Rows from block 8 of the encoder, named by matrix and row number. Rows with one number belong to one channel. Each number is 500 + 40 x the weight over its row's rms, rounded and kept within 0 to 999. All counts start at 0. Numbers have three digits each. After the name is the row's rms in percent of the matrix's.
# convs0: first 3x3 conv, stride 2 (encoder.blocks.8.convs.0.weight, 96x64x3x3), inputs 36-41, a 3x3 kernel for each
# convs1: second 3x3 conv (encoder.blocks.8.convs.1.weight, 96x96x3x3, transposed), outputs 36-41, a 3x3 kernel for each
convs0.0 115:484477477503516525488487509488555521404511490555510526518511561457501581535500462523545481489517518494441544482474474482518509497551527481507472472427515509397425
convs0.1 096:498421429541480544532513492524563466471518575482510460494575511538506467514461464515481552489493484530496449534449482518547468467519546487520552549575435498504515
convs0.2 088:496525525489488436514489439488519499518539449540570582520540544467564518578584505477506469472453514473472399491539529539429537487564501598510481524573464521487472
convs0.3 134:504530494493555504521454422534532530513489447516506531492514459485544532473492415490510495510486539527518497475480470524348351524447472492535550506469473532510554
convs0.4 087:481512504497551551470473506483531533511505582492536498510540419482509389484480471509483516536509637461492529460509465507625506504474477515537521447542607475438388
convs0.5 096:496516546512511582469476477411462519476474532542403527486518502474507434524480512428482434501495408486492530477546506479537488503553442506498516488485572528473476
convs0.6 090:481541533517531494461481477557589512491560536554459475482489528435489447520460547459457532533596491499493429521464507509436482492502515479497546525554484490443521
convs0.7 105:506527525506470496512518486486464556488331555455503461506518451501572501504567548492523468448478518537488515461501469439453527460530472488465545525460497520482514
convs0.8 091:504516487516469450501502516510466543428509505556521402449517488496561523483513516504504544507484436552545500561525564431489508485476486511464469456462453480506456
convs0.9 154:491478486503501493492516481476521467521535570525512538501508546579593564485515503508536504522503509483526493511508490483530456518523500473487492475486490456491509
convs0.10 082:491441481483535533480456482508580518513471509477485387503520464484487474470541506508485452488529494536482550455501477527512555494480516515518578522590568439493458
convs0.11 092:491517521532507528496460577542490548429492441488428568527492520514489542509546531522490502523506514499539537492492476549474446452543414535513504453425553467501638
convs0.12 112:476453460515534413471534443504492514487507488461366353545509443541570509529488518553487543496437438538506477514538517542471518485484464519479472507477461517401555
convs0.13 086:493524507518508536484438492488501508557462543474475541480519487527542503484442503500468530469542466475552532465490511440523492485442523538511491546477509504380464
convs0.14 096:493519521468461501504506512534483493506495513486611545510586494514479524517513492513553574514490516526548416474509464551473506513477517496504447503479408520515502
convs0.15 095:522475486510490474490550489529513487561557504712392493468508467477470465442523497504476502458507458419499529511558487541540466545483488549520552468471537510502560
convs0.16 086:561462409490465509493479526541564491554478409549471561484531487508528497503482437454433562449517536478568497471490466511537472566498458529473499500535440516471501
convs0.17 111:493513490489421399497524557494533508505496541516439403517499525485467450486550507526481500500544508464443559502588520465600516504436456519523551505552552524485472
convs0.18 106:533486534486498485464511533510463469480433507478513544475438474508503533495404558456474503477534467540475526515482539482490561433443587478449470481481516525487472
convs0.19 095:515456533503519582505488496454437501426366484412400577478428430497535471444458440488486524477630407482457495454531448491464544546465477456513514544527506518577471
convs0.20 085:474474579512520450530474505445502485568525485516539500481527529525510519507487492566502551522469500516480527495498487571460482474499513484483461550465567534593422
convs0.21 084:490540486510505485500529533516515466514529491500547541499513493534521529488502534460480546521594418515482514514552477512455465478534528512429415507327526523519513
convs0.22 083:551473437471511514488526480531558497518564460494580509495510451590549593548520499474477459453460550481502410505556470550547476483555492535520470511535566527568500
convs0.23 089:534532545555484527455481489494477500414382562444521540512484593472498486553499464480507530477547487597429495459467497423539526426551526499526477469447523503497526
convs0.24 141:491466497507532504517524496469451558574343584572389505505497500519508514522473448516503504418553507519522474486457451528500381490528486476532546431552561468544542
convs0.25 090:495482514524454602420554481486537509507450486486501490511538432464468591418516455481494475518535450524597511489471463499499518535462563507477483478577508504407460
convs0.26 109:503482490480455506474453539477497491497500530414535553538535488525526449498485495487488519522432537527465580494537500404520475434544437492442519397506502430433486
convs0.27 095:509492475523455521448489446555483485490535541525524436518479507489524521488488435501522486508495525503509464540491506529460459511496475484478501521517481467520499
convs0.28 099:518503466515486591490515503467513553448514560414540445549524491558540596575512556481478421513415499511566420473538483478533473534507526501511519454415573462441442
convs0.29 104:461426479493540467488430434453465492445510506514428453539503484526470511506527549496490507486503523508521484536525510522496517479454566524434457510480513480434471
convs0.30 092:517506542528518474504568471545533431475461507491506549516532531526538440508480503443483516490578507425494450522539530482479544534529530515545502545567507529506414
convs0.31 085:499434494510540529520550509540452523473511581514533392526525495520465492413514497513474483458526608556493503541499419500522418464495475490525462529434525449549449
convs0.32 088:471461491566461575503465579487531485501450485470492569517441505478563508458398428503459499482470571482551493455495502513459449538397544502462528510440434434448626
convs0.33 096:511540520488550589471475507523491497517503444399521465525487466470538494585474460518486491455446482547459452520500506494487491527501451470481510568516493490520468
convs0.34 093:514528503550562495474544476554478412550542465514500398476455527465502461502507380498511479495456514484461497502464492424464462496467457537503512491547458547476453
convs0.35 130:500471484520555498490528412486447500534460464541483418485487476435527475479520594517517477531515479495485558508464504478487513471484487486491510450475469392480494
convs0.36 084:492560504474459489523481537437484427537471490501443573507541510494366530513580526528516536484535525470492484527505459519521510497474537503476447483516447524423637
convs0.37 147:463488473489504539539469541477517541471640390544491462559455482498503475513531482494493493503483512520517456542452446525464440525477505495485551538475514532499502
convs0.38 108:518425428460466456501457464564491468481516541508545484499520525447458475506472586543452494504536499491528512506539512482565602467453524518494486506443456517592505
convs0.39 080:452530509532477515512608488507503488503539476557564494477545493476485512539569509500563495526431504475557455530510520551503471481417461511557474483492517482616576
convs0.40 097:462549513536523553452542522482560578521411385468481453521444503531578532515510474534514484477486439504494525500462447462524422503507517491504514504414496433625482
convs0.41 076:487513548444522462514477551521520495542529562530486527535470459544425513557524492445519552520508477518468590525453498519533500513500449516488457515492467527502523
convs0.42 096:503481436500526421449473500476487510513527477501483475481527468536572531425523544506436541511617473550488577490526450542477507456515481544476455529437479518487543
convs0.43 088:486522491519503496483547477592529454547567537610448509454472526490489510482537519447494479501559498496612477483443501482551487557470485554492474522556459515535492
convs0.44 100:431506441498460474546480524464515510482546499531629566505475483569518597471525510525517536530450462494540516510520524504545524570556535474455482518467469553637528
convs0.45 097:563470564535527562519536504489514534523539525467506538517528503570447463507494555547542501499568433501476526487532480525430520498467493502492462519474525477463548
convs0.46 110:480459438447512512503507471518508531481458471497502541470472457458455457538512488484448537490514499505497509451525460587495551515546445479551500543537450578528455
convs0.47 121:486528508510488534459492523544526458525480584525481581525533513460592478533525527533518507539504474484515437472534492467512457508513486494470498527409495481452543
convs0.48 080:518585541486581555578508499496542515506507497422459489500480544490448492497476525511443477487459468474456467511561489484501467535619541499527550501549526498417411
convs0.49 100:533545476467506427446514444557462454535526465487654570547485511524513462518509481476539530503535516499480565523488462450544502532570422464472455438458485521549562
convs0.50 105:505550454538500533481524477537566496580575565494578482479547542525597508486495482459501475552460513569518468460480553489434545538454478477516468488543386508547468
convs0.51 089:502520532564425496452461513497465499515559570525566589565520522529523476507447554518513477488499493479526468494484548491565514504555554501513442460517484449450535
convs0.52 088:478485387532406514556429534534501472557552585564521581516493546514524590535502543471493428494472634501528482470516580485561449524458515504521436556488506478516490
convs0.53 103:549558534496555488482539525483523546491547523488537505481483557528580502502515575502518504495450551518544460476442501456557461545525481515485492457591438493506496
convs0.54 087:515480508498457528513511556526490559453508484494502467549529514569511559452527491501536488469487569513440521499525502503475479450525508493507472519425561516494571
convs0.55 099:511491502537546506473463476475537475493410496470536233510484497437499421534556466489530548495529507518504463514535491495410447471516493453533540489494498467499443
convs0.56 103:515488542446554534522512515501402460468594401570528575512473495497577588507503557502523456546512484500413551526528602504499582507485458526456502554478405543645527
convs0.57 102:467531562506491536560475533473517446579536439483545411485505533485515574455486502491511518448414554462485592488490494520395503535456539514530506527588561552469514
convs0.58 096:542523503528412464508469532509534506506447440502438474528500485464477499462531488535489478530499423491592519496501487533506451465508510546461518490474588485427487
convs0.59 109:502518540502479505523481503457466478509483484491546539515470526521432507537540496487514491525525596517561500494497503475489501523540550490469462531410491563490533
convs0.60 083:520465520525450475545487535444534500428515508473645480526512509529452515517607525523526515448502508528529512477493408477527532530530518525487468493475442446601517
convs0.61 088:556520488537484520544526487566541521531538461479641448524557534455537454467543522488522500498563529591508506493486545472506508467557499480498511471474538494396506
convs0.62 079:516440503473508492483493511510473450497599566553508550502538481520502521464572508495510498510517463492497511455545516483642560537537543518533494462531479548460475
convs0.63 118:479510532558522485520581587504515500553512552586491404509541531457499453457500524479487531511498474476521549521482448526468541497517575513546540482533534483474467
convs0.64 097:493467488499508526464532520528433546515564493496499439501505530556568550490547533531539470497518532448596473523551518479582475498480450487456530509495520460493460
convs0.65 108:504505502486466462484527434446478501451488483529516465464472498536517491560507498519533484501420546513470497521494505458576486463616508459497564473495460565457531
convs0.66 085:482524496482502513542509487532506487421512532505420484553467495556495502512465468536457531475477494490459500529513482464480584530506476472486486509490530584562465
convs0.67 083:502474535505510548475581482498492488483529472496452455517497479558577445453580445493453474500504459537524449515467475468427468501467505438527540483447555584557509
convs0.68 084:516478493524534542468478535498484410420531548481448488501481504582508501498563386534549495517506489571465440463561507524492474490518538523520493445478429434483591
convs0.69 080:479523528524495501511454518480470508529516487404489485430505546544475430541472511425501508509454520548468524460515520506437512484504542483529454485415542509484491
convs0.70 109:476522485493433465497438503467445491488443523492515528509490511530523529485518553521479495490519583503538503498543547495572555516571540525482489502415475461447471
convs0.71 080:496487512514488530473543524482517450563403554494535474507465523482509420456491509500441438465470481432505483479469498436521479506497555473512575488467470486521574
convs0.72 090:449484523472476510489562565444460498455413486525503529499520507506501495492515539509560561477532517481463473504458427485473555419485505464511474496470577499435525
convs0.73 093:461557493484529542542540497455506575523522454495567505528492578506497492538516561489476492499462534494523439451502400460493510500538516519513537503542434500446482
convs0.74 093:519529516483519570522505444465459551502553461553542581531414499485509525464523466480449492533497578407477474551468477507479453482505481536419543481478456497554508
convs0.75 085:522595488473614517532513494546484469521472434493462548468442494525547553522510529513470533519509516478445525490452443488533506460517494521546496572622412489538495
convs0.76 111:510445460466409387480491502530491491509485498457544553503507487541497467516468480457536520535501484518504479530477475502551586512471488515439458490459490477535475
convs0.77 092:514474467508414478501523488537513459531488526513606486495491508490559487436482491508538541455566519480446501471562515531496577547545542472494509449459448546565493
convs0.78 112:490539519485508450452596543496452411479544400451538535530511454519493477511454476512517549461547444524440489499509495476471498523505463517503519545534440570512524
convs0.79 123:491537569482438466484463512466488461497412507506557553498519493491497499453518572523520525514472486507560507534560524498524442492487543526457471492476478455480527
convs0.80 100:530498495464495531506436480549488468515499592506468491485523424530514503477528501475481482526454522524483548511493508449583488479544463492492480475395530466431544
convs0.81 089:550592518498528521514573460508498484526472520530542494526477504492461407516506528473499493441478470448584488523532503476558461565530481537577586458486528466396499
convs0.82 092:504542503457539492473498491508453470529554462463492506483539535537540521532480522471534545521575449482388587457462522510484589453507506509448418520572452549540456
convs0.83 096:541478475489424572495483557523514543536501573530480436473568511479570560528508489548530535500497558461406468507539472481499452534434522518468510503402577543523562
convs0.84 098:526588573507452528495563539481487463527463478480507587481555516539534460480534545545579553525513467463461495469524491480485518502518531487463515516509531493415497
convs0.85 104:525416489544543486558463472482584523446508547503450528509465471505526576486499486537483503453494508500525472442529524544479421544437515492492497480585479519522511
convs0.86 082:522498544510539447487488498425439472547478500497417505521535549488425546423471518522520522420538470532482486523535484589410510501517491502520525568499458445575477
convs0.87 091:509495520529404522467533471511444437424393512496454451542508523408398478464473462485522423573451607424598451511475487451536457504453459469483503468481504504469479
convs0.88 093:491460435506408467496525573484535477508496513455505527488553529534488523566481538514511472487489445578531519518507529467495535473526480493439564523520519531415534
convs0.89 103:488540522442451508502468483540507569546566537445564570517538499518503534542539494514506499534407579451554410500503469505527452512510539483450479443534489488509505
convs0.90 091:495515467502545472543521542520506557555420419593458535463506428481552590491527512485526477508494607471584432525464509467493438544480523492514528506553528582478467
convs0.91 147:498454502484556490474422494518620480496502488544520500526472482456622555516483463538516503507543515502532536473481528489412465490416499510542488508402526485540490
convs0.92 091:530456500526532406477559573477516508486495425535494511494499539434556539496499572505479507510566468585506661476484416511493451537537522520536538515517457484530386
convs0.93 149:484486471486499495496510490492478517534546523492504511522493499530531537502526510506482483514520492515479493496488499462492513495498483493509503495504500489491513
convs0.94 113:496463468530489506473416507552444442510547480520503497560561520488583585501555544524525493494444453493529507539502470488454450454469542508484491456357627454494541
convs0.95 098:515526518503516544490530488488482567484541483452482524483543540476473426470482510450515451540530457460446474501518544477498526492541487467522512482572490544569446
convs1.0 122:483489454465505499475523534480435512489382476519476455469529436498484542481495494510508495530513497475470556476524487533374495477475443520492526562586534521546536
convs1.1 104:530481503445460502499495496522501516483685454454485502503458556466425478507497480524482468492424519527473488504496515503482530530449524484425489534541481512495534
convs1.2 094:518513535474440507523474561500464491480570470475522490490474430519422526508510484470536513576565473505469525563521466448591546528551562497487511483570523514516541
convs1.3 107:461539504494589514505485501475420508488516488537525472471536479522447535479495501486503498493485468547528484535541525528511497505437511509551522548477519498456516
convs1.4 089:493508470508492456488428547460456496482551558484506550470538521524421493577531490485418509529508540432509505469549508520437550522469553528475495483482502536501564
convs1.5 106:494509562484608473529485500494513510534533502528478467536519446468565492497517506462522471526398495556526482459495536486438521514569530474540505507461500528521521
convs1.6 096:492537506494538521545402537496549478535479539446541493542539505512513451511484477455482394436515531441519496528507495472534520471476456533509464500509457529468505
convs1.7 105:553500527491418490559550563499471485500522515521479539488526535523554532468435499495447478468472516519480492482497492517480521512530509561505533496501534510452492
convs1.8 098:500519525475496518496579536468488510446600518482454468474570527495378488489488511489515492499661489531436438523484495503568531445512465516454507500392475517518453
convs1.9 092:459499520529553494482459515498493520553473526504489466495433484451451545536546501536554561493473428487484488512510486493502519481569511492494492496471502531529531
convs1.10 092:510544464507478434464424536537493494485485477509521488508457445507470494521522520552503493464474483549530460507437556452407510509458484490524537481489490503499459
convs1.11 099:494492477395462495458533518494524508510524513518475508490474489466466497503508512451469494515610471534486549476480467491526560467591517488505496469476455540525503
convs1.12 110:487532521489517553545466441497492486473561507491512444490525495515606483478464492455523571508561500493559474493451504501464445472489493487477520434585492513465487
convs1.13 089:395540488508616501500468493476477479469441487503482525482483528517368475559466489449558510442410538550469483526488498490555513518458469488481521509425523515527521
convs1.14 094:502538511524442447496438488470491496451512551552473503461492465501465462493511466489518462497486538501530498537519501535449452497475515509513463502427503553473527
convs1.15 106:480476497488506598501475461526463468486433460509518516494479510496452461499507517490508442514511389485456495464492483470448563515531488539464524494415544524539506
convs1.16 101:485486481523486491516410513515509490558517480475415495503525530515524515472542474489513489514531441541556450514526456571564540487545495513511505522499514488509501
convs1.17 111:507528488559457498496556509514558493525509498486456483476553508532531458500524480488488478482539450565429536503489508470439485516500531454524474504383492520535527
convs1.18 098:449511500471509501497550497515553511494594519497445508540520555484512492513466521514504575505522549434543516533476487503624537506489486512484445440441470524528470
convs1.19 100:496534516388606485463565472496472510507547528520523527523478482497452505527513530515538487502436515501540518510477572447506596494539508517519491481485517492485505
convs1.20 087:483502479500466481596526514518527529441464501488480480509552503500617475487525474475503483533514453497454545476456474532519481529479501455488494498509477539502544
convs1.21 084:531535472564493507489486523553520530501526527550497530504479536546629473515486533511497483514459511503408577475455494463620522509520553495471532481611504493521528
convs1.22 091:490471511500510456503609515490490535507422487515483520500449505529464419585492452533524539527539540477482527490515480511533409529494452490503441497593490464449469
convs1.23 096:515476502429562451472542449513518488526415508538510487554546456464672520572481497524499466490491533427517487491538466491459487447466484525476505383567496484442492
convs1.24 112:446522488530458568503466478503519513497542423514523483476487475483467567487481504527492548512553412455534463492466504516444469516473506464551498576484509512477493
convs1.25 093:545538528471552583445475432489487487512554470485479505508480543487526502521549496596506486488361543552438483501545478480461438577540496520525495505544488474535489
convs1.26 107:490548490486551450496478438500469482521555468500504464524529530524405492526512506481478456508449465537513432424515514479494517501517538515555532539458513441505500
convs1.27 093:569533520522574493535562488517530469551522487486458487511460478510394500499508550532497563464521468454441534488531478472497466474502528472506498538566468513518473
convs1.28 107:521469462466559479483464529493489493503487506514493497536536500508470490498518534497476543481630423541543501493530550502576536460498484508538493495473540461503500
convs1.29 105:463495494534460578526472554485539490515575492492454497504514519472555544480571497511447469556509457511501442477498453536535493511521456457491486464776509479505523
convs1.30 091:527482418508487510509512466524484466449527497499539478461440491475535558518507518480506570497440520497510534492507472544549433477534524532481502555587480495522522
convs1.31 099:526450511409530497516503527522493540487428528522463509486463533489445537523500533477521563537514409461515535557507560496605497520498479492491467499448534541477477
convs1.32 092:490547534565527477471487474489498506475466444515508458486497463521498484482498465513473512417445547435576519487470507483573503528484481475514485513581489473497495
convs1.33 096:548504528510410567531393517463454489456582502497504517479477558475432514522551411542488590575493455557501501468510556516552419484468473497455466479495499484472547
convs1.34 094:443521503585366498446520518492478507515513489507511491517480482480476441487491432550467455448522485512497515547490492503470503520504493462485486507447455485509498
convs1.35 110:444494516475433471406546499450497490493500558487532480534434460482442498483465525427547483489558536481556487511515497523585452525468520464499456488484453439513520
convs1.36 092:489498453495647498515478507520523516502388532482511498541560501491382527491516540488416473473537535465474558514550450542550472483480458468512466483545488523528509
convs1.37 103:512559488550567450511515506525486500506634537527518483493509445541494436506451533466511547516440442517484524539473479491490500474479520469505533563459457503469476
convs1.38 106:469481550477538511523568506518445498455442475505498516501452564510462518511437503521517452485428476522457491492469477494506471492655550511482537520491513485582483
convs1.39 085:454517515518548466476499527537530501479437527501492515464478552536498433453508565466546510527548475460504436458471524547449475506515495534552515552410548509450483
convs1.40 103:496466517485401511468525568480475464504510500491582485526512510521586480504494476499493503519492470506524532491515474504547519494503512517517519529549511484471472
convs1.41 086:480448517495502504495563485477511474540609499464521475484549484470528475475516500468532480509470522513524482494454517408465544499570537515498544505472490511523520
convs1.42 098:485519483478429439470464476520521518530507478495527506475513485485631551544585508467477488431483583499407543443506527476545527459467506488477480459521523504506518
convs1.43 092:489448490472515511463428489484529508488525502483532508526466531529467514523491520432509475523529482505533488514507500521537445533474498485513559540487502530513499
convs1.44 110:521541531445567498504476459507472515482423505500501488482476499507506498528512511503546531455477533512470493464470483514451521572612492512442496478456457565530497
convs1.45 113:490484525489470451465479517515464475535460499509485463466506502522577504487473501505489535503527447491507464533492497485586508532510487530503520494431550483548511
convs1.46 120:505477548459388482459535490516481471498492524494510522535490496511421484490519431513536520546489545479515491530524447551432428516509449525471471496340502523518495
convs1.47 107:530474460490560580462554497516508493524495491510503482441541495472531510485459482481504478555489410525519568524474508431529516479494484488461498434510515537508515
convs1.48 090:453498491514527552513526509530468515488513487501487538464471500500505467485485515500512529540491532541480502514506539589460495478526483447506464481478514468501507
convs1.49 099:507465473521569493496502443543504484512556494474526472500493495571579504495484441495460490505459512468524541490505484479364586500522460503459481493443518474458506
convs1.50 101:531506477565403488556472520518525505459552526511492500453491515514431451460494543533490500479474477541482461479463426516428405475485497494484573493444500471499478
convs1.51 091:531500519463523521472489466526532508493458457476490523516523467443378517432467524462484504576421529561441557514483521503438509485545526488499493484497492532547477
convs1.52 095:500444563479542546429503502517500527507529520470502476503506523483442470513481509504542478460571504451459474510478475439497544506526568517510520539503479503539507
convs1.53 094:476561546536567519483494474477492498496630478500487512502503525472456488486472422491433541456521487512526429480491538551492515461481469546530495534532498535454540
convs1.54 089:525435547501488507467477544519515493516427511563534485518480467494459457478472501542519464502462508537583498494439501411511554508468481517492498518484495495503464
convs1.55 096:511460546549502436511526445532526528563403515508535550490558500512496499459518511521499491546487446494449550475535465497531519531476505482441490486490458505579536
convs1.56 122:470516523492566557517461505484571471469395495473486486457507484492575469499508442473385533533496538505548500476518483492560500483463436516515504502566516509500486
convs1.57 114:468478489508461400507467487528511532507479542489537522551536510450499542524563500532518483483501456468543451466494481479477520525509490516494470507532466535501482
convs1.58 097:496497539522511492510490532498510491493428510447477475541499493495529532497578566528549498471528567486484505563543521499562485458482522513501497454515534484484466
convs1.59 105:530526513524604521480525473480451537496479511469505488536500488532441550503439495443507516504421493454484457496480516512384454480523530495468482500424506459490535
convs1.60 091:499532531474321540473512461510504512429482520486466494516536502489543504445478530504468516449500447531535490504548541450595541448478499437501467501567522473503553
convs1.61 099:564486474486522416505479464505448508497444521493524515478488513521436508490535500489525474486560499445495540511537531534583394482493505520502472533550460538511530
convs1.62 076:508484491484520525496496535443497518477425486503531526472481482483446540509480489502473522510531509464521452514511512545449475505525487507495465463580488512509507
convs1.63 093:519498503540534466531467474530477487480651525509558487498528446484439497516508534500564509529447507533513525510462509486576496497441521510492489488504475486483495
convs1.64 093:468491473468516548543380556476508470511499474553492493494510529495447556503540500476488504431478514535513483519477489517488504501475533548489554489498544460516504
convs1.65 107:471512521574506414518459476492520534495385497515516489503527530519410433505490554539494498513440453545434487492513471530495526434526487530456531471412488463519411
convs1.66 093:517456549494493464510466524461491494501470476491493525468478536553480472489479493541439544475471500555511438447519492485531486482466501492443518515440493553494481
convs1.67 093:525483439481474473547494474483508552465459508506503465519535479535549519510447482527454533438529564511501482490472429513507483512561500538487467470495441491488517
convs1.68 097:501494509492397515494528531487550522531449544494483518528444505482677530551549481487607520463504492479508530479470462515541447533577498489497482499454474503501459
convs1.69 083:514517531388478493517499524528448520501506474463505483515531426497477424524446531526488482508459511460488535509540539510437563570469476490532459478516527507488547
convs1.70 089:542431473478562472462560480491496512506495501508492459485467462489540497521512485501455498471501510501545491545474501455602509455509518488479486447503495454532523
convs1.71 090:508529457446514542492526551465491511489630483490491510467492532472448511504501563562559473465575479467425587510468573497504533471557546494511497489421493451488521
convs1.72 094:446526510482527505531531462484489479500386471559520494493525456552612474462515485464581500492534520486501569512523532541479499504448446524526498483462494512478473
convs1.73 099:498586530513484526500508517508537517523620538499474528550444473522396414540511495475496511521472537555456493489512561486446509503499538485522526495453485496475485
convs1.74 096:449491495569494523519574467517517512477503530534511521508396531538402537540566468460527458512513515530538491486512548506415514511524499511493482548505512503482480
convs1.75 090:453452425519558527467497497529493513465604530551497505504484492542503507448464559446503482467433461468533551448525453490447488505552513547483534493564541507491515
convs1.76 099:549495455494547540507500480483525497530515478493502488530467523471412466524519500576453476514403530486502462538447456545432492513524478501479528483465549491538494
convs1.77 101:559542453566506474482496523524505570525438513510477514483496507522532513469500554464469485490531458551486506517458507495538473516480522527462458538562524523470469
convs1.78 118:486529549514526548524528465511523490529458481481450493516525518495540479499518495505545483524440528501477468516473497455500422500442513501478483492348497534504506
convs1.79 111:503457540549380497463504478496488507486472458492498507506469540479512512500523497478490478483438551564452496502510467486625512487407526552526516493520488502420519
convs1.80 096:516506465378490526534461490518584463498528444456491541507559534510500549537492492524550502538526510535486502516531464493516513498513496505474525445471507553528514
convs1.81 088:506447519491516406524502486482497484482645509480524514513487503505493507500567496480563514499556550444518480497468521481438526496580508482532511473425512522508512
convs1.82 111:495487453556381559497492477507470458491488494512474485502485480532575487468498520542489507478390500511517467529488529509459532514489567483504519468487510541494502
convs1.83 100:486497465504547504466604440506477484529554496500484482520456518451360433536461500487493518531593469538497480493492469504549524536478541472528504532506524467496486
convs1.84 098:519484555494481546447431523513461472510596482524558496487482480481410518499441522536424511555485485523535514505486514446371481543492519468483516498570516514484549
convs1.85 102:518452535529466533470498471539480489548452476475494542513506443514459485453490472537454488590411533563507552481494513537461547496504555481483504470566493467505539
convs1.86 092:479529489559368531580514504495521509526404534483492528541502496497589496480451493484480481519519510414503446507492523492545489539493494509453490514509494477487492
convs1.87 103:528447483489538500477592510495463510486485466479478475538473497460521481530529469515498495482516402407455485480516511470545483471483502505515469531497521469479454
convs1.88 096:513549525457464541535506517508519489551527470489443481492485480521457542501534447494458472588645513498470459489497499480577481516536497522490482495409502500519540
convs1.89 121:520508503457511497482520482482464512492500475491495483488499492506559459539475484496476513507466550488527519525472528520535528504488490521523500551451517524503505
convs1.90 101:464601532491480479514568464479532466500451481446538501488488471468366531443484524471461507508552472539443524511491509484502487495411487455477533476439513533449507
convs1.91 116:485483521545480472541535468473435514461655534489547523468551441536508489485478575539499506507469528522560471478531542529559497499474492479574531554706540507506495
convs1.92 092:474542507502439502482455530520538558533445521519541526494496516551561517528513500556516509478463519511524449542542526522415472506476441493523496526489528464489473
convs1.93 120:566522507496503509530538497518487491484517517493515541527544555541524522484473486517483509459435492441411470503501509492509485483412486530503504498498504467482479
convs1.94 110:511500559493490504483502515515461481489473465467470506523513521503593488480520484494507536443498500478475508513508478533391439507488491502515526472450454505481542
convs1.95 116:419474508517532400468450562511513505471666523519536509537536496524605582473542532509528494522498483478480545502431495464559481512495505431446495459663458444494487