Weights of a small image VQ-VAE: encoder widths [48, 64, 96], 7.6 epochs.
Rows from block 5 of the decoder of a small image VQ-VAE, named by matrix and row number. Each number is 128 + 24 x the weight over its row's rms, rounded and kept within 0 to 255. All counts start at 0. Numbers have three digits each.
After each channel's rows are labels from the 100 images, of 14976, where the channel reaches its highest value: "peak at" is the part of the image that holds the peak. Only what is clearly more common there than usual is listed. The data: photos of plants and fungi (iNaturalist). In brackets: how many of the 100, against the usual share in percent.
# conv: 3x3 conv (decoder.decb.1.0.conv.weight, 64x64x3x3, each kernel summed), inputs 0-63

conv.30:119129098132157126141126089115110134164153114117187126085102122112126123154108143114095129127146208109100121113121130124156082154128087135126150134159117119110093172134139101097129142130098138
peak at: centre (32 vs 9.8)

conv.63:131090148144158075119121162116116124118180155159148163093160167149129132159168100157111138124099179108134101135137108163122093145145148117152152129133081117109133117131126116148129135122131092
peak at: centre (38 vs 9.8)

conv.61:123091121139144124102097148129085177108128114130137130129175132145134130134129095124155147140190139140096163114118129146095102104110111141134115087081157168109134155103121139121163076147141124
peak at: centre (28 vs 9.8)

conv.18:130098152081083124097154122107091148147132102117135116098140130137101125096120136151161121112143135102117102136079148133162125138165172121130162129135095108120117124195138126099121149135135074
peak at: centre (25 vs 9.8)

conv.44:156108116137118120148140133101143122152146102085139125088144121143176109153120122160072103151106162111150098089177104128138120140124120143122162129189097125145129151146138121111087168126117138
peak at: top centre (27 vs 10.7)

conv.4:157139130131133144145125139106139114144139116096151124097125126070155112161106119111098124139149181135079095128156101129115123111118097141120121113166145112110105163106118086111055104153149133
peak at: top centre (31 vs 10.7); centre (30 vs 9.8)

conv.58:104129123119177099107081154160115195130157102114140138122109114127170129119140106072145135127156138099121113121109155132146095116136126150132129065104112110118126113135121105097137102146099094
peak at: centre (26 vs 9.8)

conv.62:111134143132141083100146113097141176125107104129174115083152118104124083148112133163133130157130117165120150121176154124144154134104121165144173130129114120100119143136127148075134179143126139
peak at: centre (27 vs 9.8)

conv.52:080139157119154104090127143099113136173170082125147158156145086155122123086144111121126100126096127180123135119132090125171121121140131125139119093151121156126122131146121165175123145150122103
peak at: middle left (27 vs 10.7)

conv.7:126156172159150138151129136083156148159131098143159116159149130157134135114155102126102148135152116109077155122101088087108150118108096163116160136149101111119101101126166145138106148107101145
peak at: top centre (28 vs 10.7)

conv.34:111090119114125100131140123141076168143176139132132132143103135111136106160103125086117154150139164109078133128127113135136066105167083132123162132131127155095107132132117075117140123118150109
peak at: bottom right (53 vs 11.8); top right (29 vs 11.8)

conv.29:107115162102127104108116117102125183137148134140134158125123121160140173147122108116123123129096137085112135128104117145097067136142138140114097107144117154117097085161112125096169118093073120
peak at: top right (32 vs 11.8)

conv.14:123116106124141108121100185132119178121094123111098112103140149156095137129114094144152163153146112139096108141105133105119127132130105158136180109080114089102111131077094157101124130129136104
peak at: centre (29 vs 9.8)

conv.56:120120093141114108140126140142122144121111124123115161169117075157179125110119131158111121151073137152060182093141129082151134140111104115125131145109125143107128150131129135139137117184107121
peak at: centre (25 vs 9.8)